Rows from block 2 of a small image classifier, named by matrix and row number. Rows with one number belong to one neuron. Each number is 128 + 32 x the weight over its row's rms, rounded and kept within 0 to 255. All counts start at 0.
After each neuron's rows are labels from the 100 images, of 14848, where the neuron reaches its highest value: "colour at peak" is the nearest of a few named colours to the mean colour under the peak; "strongest on" is what is common among them. Only what is clearly more common there than usual is listed. The data: capsule endoscopy frames (Kvasir-Capsule). In brackets: how many of the 100.
# fc1: MLP up (model.blocks.2.mlp.fc1.weight, 768x192), inputs 64-127
# fc2: MLP down (model.blocks.2.mlp.fc2.weight, 192x768, transposed), outputs 64-127

fc1.705 [159  98 115 119  55  82 157 130 149 120 115  79  90 136 149 178 161  59 110 190 140 164 115 118  86 196 110 162 100  81 164 128 123 168 131 150 178 126 115 148 112 129 133 122 128 131 128 169  91 161 123 103 130 113  42 151  80 158 110 161 114 206  93  92]
fc2.705 [ 99 202 104 115 140 167 181  93 109  92 144 107 121 220 179  70 127 124  84  69  41 124 116  95  96 200 231 105 112 128  62 186 170 131 117 120  97 119 115 127  99 130 168 156  94 110  81 134 152 127 130 145 173  51 145 144 140  71 143 121 122 128 129 158]
colour at peak: orange (55)
strongest on: finding: ileocecal valve (42)

fc1.354 [134 142 100 159 126 138 199 170  98 138  99 153  99 115 124 131 113 109 160  71 148 161 134 210 117 152 146 171 107  91 117 138 138  67 197 122 126 131  82  57 133 106 154  61 190 123  90 195 122 116 150 150 110 158 114 127 136 113 113 106 110 157 115 121]
fc2.354 [ 79 145 126 101 146 130 146 140 154 112 118 129 139 120 137 153  90 119 134 166 109 109 165  58 132 122 139 143 112 118 139 178 158 214 192 115 109 127 143 103  76 118 128 139 110 152 167 102  87 131 114 143 123 161 124 146 118 146  65 167 149 113 162 136]
colour at peak: pink (58)
strongest on: finding: pylorus (40)

fc1.498 [139 160 163 134 128 149 160 105  92  89 130 151 132 135 103 123 170 121 176 127 125  97 138 125 154 158 146 142  81 206 138 139 163 120 150 148 116 146 132 108 127 122 169  92 174 120 106  80 156 151 160 153  94 131  90 131 118 115 122 168 157 181 126 119]
fc2.498 [152 155 133 107 108 178  99 105 100 103 114 151 134 168  81 118 122 147 118 108 127 130 125  84  98 186  98 120 130 117 134 107 117 106 129 145 142  94 138 164 118 153 143 174 115 113  91 133  72  92 151 131 148 115 110  90 156  99 174 139 151 143 158 102]
colour at peak: pink (64)
strongest on: finding: pylorus (55)

fc1.648 [112 106 139 165 146 149 105 125 119  79  75 120 102  99 149 168  88 121 150 109 165 177 161 102 162 158 112 115 147  88 125 153 141 113 138 114 159  88 145 100 124 107 110 137 110 134 108 105 140  96 142 149 123 135  28 124 131  99  76 111 112 110  80 144]
fc2.648 [155 138  81 118  97 124  78 120 125 181 157 206 136 111  60  61 166 121  66 107 128 122 112 140  42 137 139  97  85  84  96 131 134 136 120 136 101 160 153 148 145 113 155 150  80 119 190 149 137 129 107 128 181 103 216  75 186 105 139 125 153 135 129 121]
colour at peak: grey (27)
strongest on: finding: pylorus (46)

fc1.137 [150 128 116  63 118  62  97 167 123 131 153 138  99  60 169 161 116 150 119 135 120 112 126 119  78  77 122 127 110  79 135 153 108 178 135 104 112 141 172 123 207 194 137 120 105 147 169  82  85 111 164 179 185  75 139 179 147 161 190 147  72 187 113 154]
fc2.137 [142 108 113 154 141 112  60 133 108 110  96 102 116 160 146 146 112 175 107 139  83 141  77 185 167 173 124 102 133 144 187 108  86 130  94  97  90 123 119 137  70 164 197 145 126  82 128 133 133 140  60  84 112 161  93 125  91 139 114 109 118 154 129 163]
colour at peak: black (46)
strongest on: finding: ileocecal valve (37)

fc1.497 [ 69 143 105 149  87 138 169 149 109 112  90 197 119 120 136  76 131 202 147 143 145  72 111 121 151  93 198 136 121  99 141 128 180  86 138 141  97 135 129 136 115 148 155  67 114 148 126 145 105 133 143 136 160 118  71  93  83 110 156 147 127 149  89 114]
fc2.497 [184 137 129 176 120 178 151 111  91 121 141  70 110 108 146 182 129 149 170 135 183 177 160 128 165 104 123  94 113 116 114  98 142 102 168 131 139 174 139 143  57 138  63 142 137 129 150 115 146 133 150 156 126  77 159 184  89 130 121 150 162 129 126 113]
colour at peak: pink (36); grey (29)
strongest on: finding: pylorus (29)

fc1.290 [104  96  96 138 109 174 118 140  99  98 113 141 135 180 143  93 192 139 116 174 134 130 131  82 176 130 183  57 154 101 112 132 111 106 108 176 121 137 121  94 106 120 141 132  84 119  53 120  55 134 138 189 111 120 112 127 139 132  45 112  65 153 111 107]
fc2.290 [147  90 146  92 151 114 120 144 165 150 101  83 168 130  91 157 132 132 128 105  94 134 118 126 155 132  83 131 172 159 136 158 127 104  82  94  83  77 126 148 132  82 116 153 137 103 158 112 164 176  96  82 152 127 129  92 127 101 170 134 168  94 105 192]
colour at peak: black (62)
strongest on: finding: ileocecal valve (30)

fc1.261 [130 172 108  70 156 149  70 129 104 143 119 150  87 105 162 153 151 209 115 153 172 115 140  90 124  99 157 128 125 101 117 144 100 128 161  93 128 134 199 188 187  78 210 187 171 189 154 141 132  66 163 117 155 143  53 135  53 105 111  85 119  68 147 105]
fc2.261 [ 97 100 117  89 124 185 120 139 141 116 108 165 158 191  45 105 137 107  99 126 133 175 106 166 145  97 110 128 192 121  65  91 138 141 142  81 151  83  91  71 126 158 158 144 107 108 134 161 156 146 144  86 150 163 181 120 119 129 135 125 128 166 104 114]
colour at peak: orange (53)
strongest on: finding: angiectasia (71)

fc1.379 [126 121 156  80  90 124 103 129  93  86 135 176 164 128 119  73 128 163 154 142 125 122 144 111 117  82 151 146 129  87  96  84 139 108 134 132 147  88 132  92 128 124 141 105  86  69 174  32  84 122 137 155 153 153 140 122 119 128 149 102 132 141 118 149]
fc2.379 [106 113  86 176 132 163 110 132 168 194 117  94 125 125 133 117 105 115 119 101 122 118 159 121 120 176 100 153 124 145 117 142  83 122  98 134 111 173  94 167 126 184 147 149 109 161 128 119 160 111 139 148 106 158 112 165 125 153 152 130 130 184 149  85]
colour at peak: orange (69)
strongest on: finding: ileocecal valve (58)

fc1.400 [138 158  81  54 135 163 110  72 101 146  96 107 120  84 123 104  94 156 147 131 122 132 165 109  92  94 147  99 152 170 136 111 183 110 103  87 104 156 128 114 128 138 167 165  96  70 137  55 160  99 155 126 142  78 141 125 138 116 121 128 172 126 152 141]
fc2.400 [166 118  70 141 126 144 106 176 112 155 168 174 119 133 126 148 177  85 120 139 190 103 110 158 137  98 119 185  92  84 209 103  88 105 130 171 160 142 115 185  92 149 118  92 126 179 123 183  68 145 133 128 111 142 112 133 122  94 138 174 124 134  74 101]
colour at peak: grey (27)
strongest on: finding: ileocecal valve (28)

fc1.297 [ 95 195 133  85 194  96 171  86  97 121 132 138 142 148 158 130 114 151 116 148 137 118 119 127  68  88  95 104 121 132 137  73 129 126 187 112 117 136 186 122 135 206  90 149 132 122 171 144  99 130 104  63  85 121 124 116  99 137 112 145 126 110 161 140]
fc2.297 [108 103 166 105 123  67 137 138 174  75 175 144 105 124 108  88 156 153 109 117  77  93 173 146 134 175 134 104 105 127 114 104 133  76 126 127 115 159  75 122 156  70  98 148 152  63 183 135 169 138 113 132 128 146  99 171  84 162 101 127  80 143 108  78]
colour at peak: pink (38)
strongest on: finding: ileocecal valve (38); finding: pylorus (31)

fc1.658 [134  99 143 157 156 143  97 144 158 122 104 108 113 158 141  86 162 144  99 162 114  84 168 129 111 146 141 165  83 156 109 158 188 131 127 142 157 157 100  80 160 146 166  76  72 150 145 132 147  85 115  92 131 123 128 121 232  73 125  75 106 140 119  88]
fc2.658 [105 100 194 125 123 105 110 120 147 173 183 167 164 144 120 164 141 189 176 127 120 116 112 180 154 182 125  83 136  80 199 112 130  98 109  77 110  88 161 192 125 120 113 152 113 118 151 117 117 112  84 136 158 105 158 146  62 176 115 142 128  83 103 170]
colour at peak: grey (56)
strongest on: finding: ileocecal valve (36)

fc1.150 [146 147  86 109 141 139 125 110 107 102  73 149  69 116  99  98 136 139 134 125 148 126 140 120 134  68 153 102 107 183 147 128 130 155 129 108 191 114 151 109  97 120 149 123 126 126 130 148 128  93  85 158 126 110 137 133 135  97  73 115 140 165  33 119]
fc2.150 [ 78  74 140 120 162 141 114 130 113 184 138  98  92 163 143 127  81 154 109 178 108 141 130 137 123 197 164 135 207  77 115 155 119  79 142  79 140 106 140 138 115 121 145 127 117 111 149 104 158 108 161  85 130 142  72 107  94 134 140 112 143 129 150 163]
colour at peak: orange (67)
strongest on: finding: reduced mucosal view (27)

fc1.93 [101 156 105 126 125 110 136  93 109 131 137 143 142  81 104 106 159  83 164 103 120 162 110 132 117 128 144 157 146 163 210 119 146 126 115 133 112 138 152 106 134  93 116 114 160  70 122 116 143 159  84 127 125 127  68 126 110 151 181 169 129 153 145 118]
fc2.93 [138  50 135 115 140 147 104  33 132 167 136 164 153  88 123 131 140 139 120 139 169 120 184 116 203 101 122 134 151 145 191 116 125 149  94 146 165  94 108 124  28 145 186  88  88 145 126 114 139 115 115 162 197  86 117 162 166 113 107  97 111 142 120 109]
colour at peak: pink (63)
strongest on: finding: pylorus (44); finding: foreign body (25)

fc1.210 [ 96 176 155 124 110 146 160  83 100 116 127 126 123  92 120 141 110 109 132 137 142 190 139 104 140  95 143 147 132 239 185 111 167 123 172 142 138 140 137 128 128 143 129 112 150 132 130  87 157 126 105 129  64 119 115 129 119 107 124 124 158 190 130 140]
fc2.210 [133 180 118 120 113 159  76  68 105 163 152 147 121 156  94 105 144 178 106 123 156 121 146 110 103 153 118 118  93 179 127 106 150 105 105 123 122  86 141 111  74 143  68 186 105  82 142 150 122 116 157 116 141 108 106  91 153 134 144 132  99 174 157  65]
colour at peak: pink (48); yellow (33)
strongest on: finding: pylorus (48)

fc1.82 [135 145 131 157 117 147 133  98 141  79 126  98 158 103 128 116 152  73 114 153 149 146 139 126 105 124  92 106 160 149  99  73 197 160  94 110 115 185 149 132 145 157 127  72 185  74  93 113  89 106 107 168  81 113  71  69 110 137 194 182 160 131 134 110]
fc2.82 [ 95  73  37 103  58 180  84 160 108 178  88 131 157 118 121 144 156 114 170 116 116  59 100 126 128 137 194 184 113  72 136 159 131 157 116 171 145  38 102  95  87 123 166 177 137 147 146 147 105 159 147 141 191 138 125 171 131 122  61  63 114 104 113 119]
colour at peak: orange (32)
strongest on: finding: ileocecal valve (36)

fc1.397 [136  99 128 101 171 162 135 209  61 132 129  81 101 157 192 152 123  70 121 109 115 162 183 138 118  83 140 135  94 142 151 135  73 144  76 161 115 134 128 168 158 159  85 112 149  57 129 136 130 104 151  75  90 165 154 142  88 154 127 167  98 135 114 139]
fc2.397 [ 93 107 144 163  86 139 159 156 114 110 131 162 144  80 135 106  86 202 165 148 107  97 130 106 168 128 124  98 143 106  79 152 119  74 147 165 182 154  91 120 123 122 173 112 168 161  83 133  91  88 144 166  91 118  98 161 165 103 156 139 156  44 172 116]
colour at peak: orange (38)
strongest on: finding: angiectasia (25)

fc1.674 [ 91 174  93 134 145  95 208 120 131 171  98 124 103 139 110 148 148 153 213 153 152 139 120 134 118 106 121 115 145 143 135 155 117 102 138 121 146 139 114 122 110 156 115 147 138 169 122 135 192 127 108 143 193 107 131 182 145 130 121 119  59 111 107 116]
fc2.674 [ 69 133 118 156 194 169  70 146 135  92 112 149 128 192 190  73 174 152 112  89 110 144 104 146 103 180 125 139 108 132  98 207 117 145 123 135 159 122 115 171 131  67 129 181 122 142  96 167 156  96 165  92 114 146 159 190  80 191 144 169 136 173 211 117]
colour at peak: pink (36)
strongest on: finding: pylorus (51)

fc1.244 [119 181 139 174 127 120 129 130 119 147 147 116 173 114 129 138 105 111 112  95 105 100 114 123  98 189 119 129  97 107 189 136 131 176 117 177 116 110 205 157  81 126 156 125 133 114 169 128 109 130  88  96 157 154 114 102 117 135 148 111 180 155 120 125]
fc2.244 [158 105 141 103 184 108 138  74 127 152 118  80  92  84 140 136 128 143  97 119 101 107 149 100 182  89 116 121 161  98 122  81 130 116 181  58 161 128 114 109 191  97 137 112 159  97 120 140 143 120 186 117 169 143 156 131  79  93 116 142 134  98 124 113]
colour at peak: orange (36)
strongest on: finding: ileocecal valve (82)

fc1.289 [116 184 178 101 139 146 142 140  76 121 128 134  98 155 153 108 129 117  97 123 157  99 178 102 103 119 156 125 141 177 160 173 119 137 101 158 178 163 141 150 165 106  83 122 143 223  88 158 201 121 103 116  99 156 124  91 124 158 170 145  84 145 180 117]
fc2.289 [114  58 120 158  94 172 123  77  82 116 143  89 129 138 139  81  92 114 146  97 136 104 109 128 187 124  59 138 122 134 138  96 163  90 141 143 156 154 133 151 111 101 125 106 132 118  89 155  82 100  96 185 137 103 159 138 142 114 141 178 153 151 205  90]
colour at peak: grey (39); pink (28)
strongest on: finding: pylorus (33)

fc1.233 [ 62 115 131 130 106 188 150 151 141 102  88  96 132 161 149 135  59  75 119 107 118 170 212 137 156 139 159 120 148 188 145  40 137 151 150 156 101 145 119 129 127 102 101  96 151  90 179 149 170 110 167 191 120  76 134  90 109 128 177 134 100 129 124 157]
fc2.233 [152 101 140 121 133  81  91 132  61 151 100 134 122 117 124 127 141 113 122 126 151 141 134 105 167 152 117 132 141  97 175 193 123  89 131 157 183  71 184 136 126 112 159 155 126 123 109 137  60 156  91  84 144  93  94 142 217 104 162 182 105  68 126  92]
colour at peak: yellow (42)
strongest on: finding: ileocecal valve (32)

fc1.649 [141 119 137 129  97 149 136 131 117 143  96 132 125 115 142 146 130 108 142 135 130 167 132 129 146  84 107 177 111 239 121 105 160 122 161 116 148 204 147 102 106 116 150  88 141 105 159 131 124 142 130 124  94 128 155 141 130 150 156  67  92 187 177 124]
fc2.649 [148 119 182 127 121 119  89  84 152 154 104 158 109 114  98  96 120 160 137 155 205 130 170 110  85 166 112  92 123 145 157 135 124 125 121 135 115  56  99  71  69 114  95 118  97  46 149 155  91 106 118  88 119 146 137  97 129 120  79 114 138 185 132  75]
colour at peak: pink (28)
strongest on: finding: pylorus (32)

fc1.764 [116  97 105  52 112 201 178 115 115 144 102 186 133 130 165 102 112 102  76  94 136 135 125 143 142 147 181 133 124  48 126 159 115  82 135 141 139 130 164 120 103 124  97 122  81 105 136 100 126 159 154 157 162  85 150 123 175  98 106 123 100  75 101 154]
fc2.764 [137 123 128 144 130  95  77 138 128 147 147 138 116 144 115  93 106 133  84 199  66  55 141 125  88 111 106 144 171  93 128 120 145 172  62 121 126 125 119 141  99 151 143 147  99 109 122 157 162 119 127  97 116 146 130 147  52 165  85 128 196 121 135 170]
colour at peak: grey (67)
strongest on: finding: pylorus (25)

fc1.730 [ 81 150 153 116  94 163  96 149 114 106 134 187 117  75 138  65  71 110  87 173 136 129 162 132 146 144  84 106 161 123 135 119 136 135 104 192  88 133 150  70 153 121  77 117 142 118 140  82 181  81 116 142  96 153 127 111 129 133  69 142 163 142  87 143]
fc2.730 [125  97  81 119 165 106 117 149 162  99 150  76 171 171 139 164 175 127 113 119  84 113 132 111 120 138 143 170 147 133 152 157 103 137 113  77 128  51 120 161 150 110 122 176 109 100 139 139  97 167  83 105 170 156 194 158  90 149 146 109 115 124 151 178]
colour at peak: grey (80)
strongest on: finding: ileocecal valve (38)

fc1.756 [118 105 145 182 115 156 109 143 144 156 174  59 139 103  98 141 124 151  81 155  78 104 187  85  97 154  94 155 126 118 151 148  63 122 182  94 121  99 177 131 111 154 179 142 160 105  67 129 178 115 108 114 194 118 105 124  61 149 143  94 117 160 183 115]
fc2.756 [193  96 100 121 131  90  80  71 105 143  92 128 126 124 129 101 164  90 101 130  67 100 100 136 118  86 126 155 139 143 152 117 145 153 144 104 133 114  74 164 141 140 178 142 142 139 133 190 129 122 143 116  71 125 151  44 205 111  76 148  77  76 168  88]
colour at peak: pink (78)
strongest on: finding: ileocecal valve (44); finding: blood fresh (27)

fc1.363 [117 121 118  97 132 139 133 138 125 150 118  68  95  90  93 157 105 107  90 103 162 184  68 190 110 185 143 146 141 122 153 151 147 148 169 101 140 186 142  95 139  65 101 165  83  86 152  28 162  62 131 171 116 152 145 112  86 147 129  95 103  52 118 134]
fc2.363 [212 158 141 137 114 124  49 124 123 122 130 204  65 134  72 137 153 122 111 152 108  67 165 124 114  64 149 141 156  99 116 107 123 117 127 184  92 170 153 103 126 141 132 132  95 107 111 177 126 132  90 112 118 102 147 157 122 155 115 217 126 108 114 148]
colour at peak: grey (80)
strongest on: finding: pylorus (28)

fc1.206 [153 160 128 159 123 160 158 103 122 163 107 146 140  57 110 114 119 135 174 119  96 165 171  77 134 104  94 139 148 137 202 190 150 100 148 111  94  84 138 119  96 138 193 188 162 128 144  59 119 116 137 115 108 111 151 148  90 158  94 110  99 130 163 126]
fc2.206 [170 198 115 154 104  94 101 136 133  84 181  71 137 149 128 118 117 109 163 166 147 183 121 104 146 182 158  96  93 132 182 146 116 182 148 163 121 182 107 150  87 162 183 156 120 130  86 146 169  90 122 110 121 144 150 159 169 126 134 145 141 118 131 139]
colour at peak: black (47)
strongest on: finding: ileocecal valve (41)

fc1.114 [153  98 113 157 101 130 147 106 128 112 171 149 127 144 130 110 136  92 104 108 122 101 123  93 140 221 134 152  76  95 106 127  70 139 144 102 164 118 179 128 133 138 182  90  96 159 117 169 119 117 116 113 115 153 156 156 169 138 143 157 150 153 123 127]
fc2.114 [ 63 123 119 149 188  93 124 122 117 112 116 102  72 113 175 154 108 160 100 193  47 112 143 159 104 150 109 137 147 149 118 161  95 187  52 132 168 175 118 133  87  92 129 142  77 121 114 185 127  82 134 132 164 139 151 104  53 134  70 116 109 134 120 170]
colour at peak: orange (88)
strongest on: finding: ileocecal valve (67)

fc1.95 [120 134 153 141 115 171 173  99 142 124 152 167 171  71 157 150 106 146 136 167 140 138 142  58 127 115 110 118 160 133 129 103  88 141  54 132 130 135 120 124 115 121 133 159 195 108 107 108 165 180 119 136 139  88 162  64  84 129 138 106 126 159 168 130]
fc2.95 [121 228  76 149 154 135 107 120 136 175 120 125 112 150 149 103 131 146 122 107  44 116 129 157 112  99 138 148 101 157  87 113 149 128 118  75 179 181 136 119 163 124  64 154 127 104 117 154 118 125 105 127 137 154 157 187 112 133 117 154 120 109 153 123]
colour at peak: pink (27)
strongest on: finding: pylorus (37)

fc1.9 [122  79 145 161 101 112 210  78  86 113 150  97 128 141 150 110 102 148 128 150 111 154 139 139 104 121 127 128 141 126  85 101 130 138 103 181 119  82 100 116 137 145 196  87  83 126 106 194 116  98 152 201 152 169  74 131 149  76 106 136 150 115 147 134]
fc2.9 [154 105 129  87 126 135  82 131  78  93 107 136 134 196  81 114  84  92 113 156  74 191 128 102 137 135 110 139 113 133 192 170 155 138 132  88 150 125 185 106 132 169 160 178 118  99 153  84 181 178 141  76  65  89 124 103 149 193 134 169  82 132 100 144]
colour at peak: pink (41)
strongest on: finding: pylorus (28)

fc1.682 [ 78 131 103 135 124 124 155 135 139 148  88 162 100 147  77 152 156  96 164 163 139 155 130 122 126 113 120 162 136 122 147  81 134 123 139 117 167 136  68 123  81 143 137  65 131 149 145  62 135 152 101 124 115 122  99  78 114 172 132 129 115 172 145 161]
fc2.682 [131 100 123 128 134 133 147 125 150 163  68 189  91 132 188 136  68 122  90 108 154  80 163  96 163 140 118 123 149 168 178  98 154 192 151 138 168  56 114 124 143 150 147  88  78 106 151 106 166 154 145  94 107  90  94 138 168 172 120 113  96 172 121  90]
colour at peak: orange (58)
strongest on: finding: reduced mucosal view (34)

fc1.690 [136 114 146  58 114 164 106 129  90 113  53  88  99 152  84 154 184  99  77 120 118 123 158 116 129 149 111 112 152 154 117 132 192 150 144  92 139  71 148 100 108 176  95  91 113 161 149 130  60  83 148 106 129 156 136 145 168 140  52 149 135 162  52 143]
fc2.690 [155 134 121 155 136  86 184 120 120 169  87 105 135 126 156 170 151 146 112 116  22 163 140 115  75 138 140 108 107  32 104 131  90 123  54 109 141 149  78 131  94  98 203 129  88 168 113  97 124 112 140 123 127 142  97  82 124  89 157  91 119 126 171 134]
colour at peak: orange (33)
strongest on: finding: ileocecal valve (33)

fc1.155 [148 185 111 121 150 114  75 150 157 127  97 156  57 124 107 155  91 121 109 109 155 117 154 115 145  90 116 103  87 143 151 174 123  93 133 168 147 145 195 122 116  91  73 183 163 185 132 173 119  92  96 111  66 195 154  86 104 122 140  96 163 176 152 164]
fc2.155 [143  79 154  83  68 168 117 143 154 144 126 118 174 145 127 148 149  97 173 137 145 181  98  92  88  99 124 165 150 130 121  72 115  94 153  96 180 201 176  84 129 130 186  80 146 104 159 172 140 127 180 121 207  95 117 130  78  83 106 149 158  93 100 108]
colour at peak: orange (40)
strongest on: finding: angiectasia (27)

fc1.526 [177 176 132 110  83 131 161  92 132  99 133 103  79 112 104 147  82 146 102 157 135  89 166 131 142 222 138 158 151 153 145 105 127 122  56 116 131 136 123 143 128 120 141 124 104 175 193  90 165 161 130 228 125 107 131 112 145 102 108  91  74 141 106 134]
fc2.526 [143  91 150  86 204 205 147 115 116 129 118 127 170 149 144 166 107 103 103 180  90 216 133  61 120  97 137 120  89 168 131 131 150 144 150 175  87  62 135 120 113 139 139 139 139  93  77  96 175 101 101  92 171 132  67 150 219 157 112 125 133  78  69 118]
colour at peak: orange (40); yellow (39)
strongest on: finding: ileocecal valve (54)

fc1.315 [128 121 138 119 177 124 180  57  90 120 121 128 148 128 117  89 179 102 134 107  88 137 132 169 122 110  50 108 156 167 191 111 159 115  54 141 130 149  94 138 180 105 146  72 156 126 141  94 140 109 120 125 130 170 162 100 155 126 126 145  83 157 172 127]
fc2.315 [120 118 168 115  68 184 101 149 117 110 176  93 137  83 129 128 139 165 144 212 131 114 143 171 107  79 170 135 123  97 132 144 102  82 123 116 123 132 171  76 151 179 163 148 143 150 138 175 119 135  85 160 138 118 170 110 105  96 122 165 131 152 104 131]
colour at peak: pink (54); grey (36)
strongest on: finding: pylorus (52)

fc1.644 [113  56 112 124  99 138 186 117 145 102 140 135 166 133 103 149  92  67  90  93  96 141 139 147 110 126  82 166 161 120 122 143 110 143 100 128 103 165 109 129 110 120 123  93  84 147 130  82 100 143  86 122 129 138 186 180 207 132 134 122  65 114 108 122]
fc2.644 [161  73 100 104 139 106 122 148 129 145 121 187 131 117 137 164 126 110 121 169 118 107 106 108 114  60 185  88 137  72 123  80 181 125  94 154 160 123 175 134  99 146 143  99 171 148 179 182 104 130 112 119 127 140 146 132  87 125 129 193 157 155 154 119]
colour at peak: grey (49)
strongest on: finding: pylorus (35)

fc1.588 [141 137 177 154 130 117 172 101 114  81 133 109  65 133 154 107  95 114 104  86 154 135  91 206 148 128 172 109 105 134 153 103 158 147  95 115 138  99 154 101 126  93  98 145 112 201 144 145 163 122  90 158 145 120 124 143 165 158  72 125 109 193  96 121]
fc2.588 [105 119  61 130 175 132  96 138 116 118 182 122 162 149  76 172 175 119  83 162  58  41 129  92 103 188 104 104 104  92 124 130 129 100  83 118 113 141 164 134  78 144 146 163  79 101 141 116 152 143  96 145 110  72  85  19 127  83 178 196 140  96 154 136]
colour at peak: black (33); grey (28)
strongest on: finding: ileocecal valve (37); finding: blood fresh (30)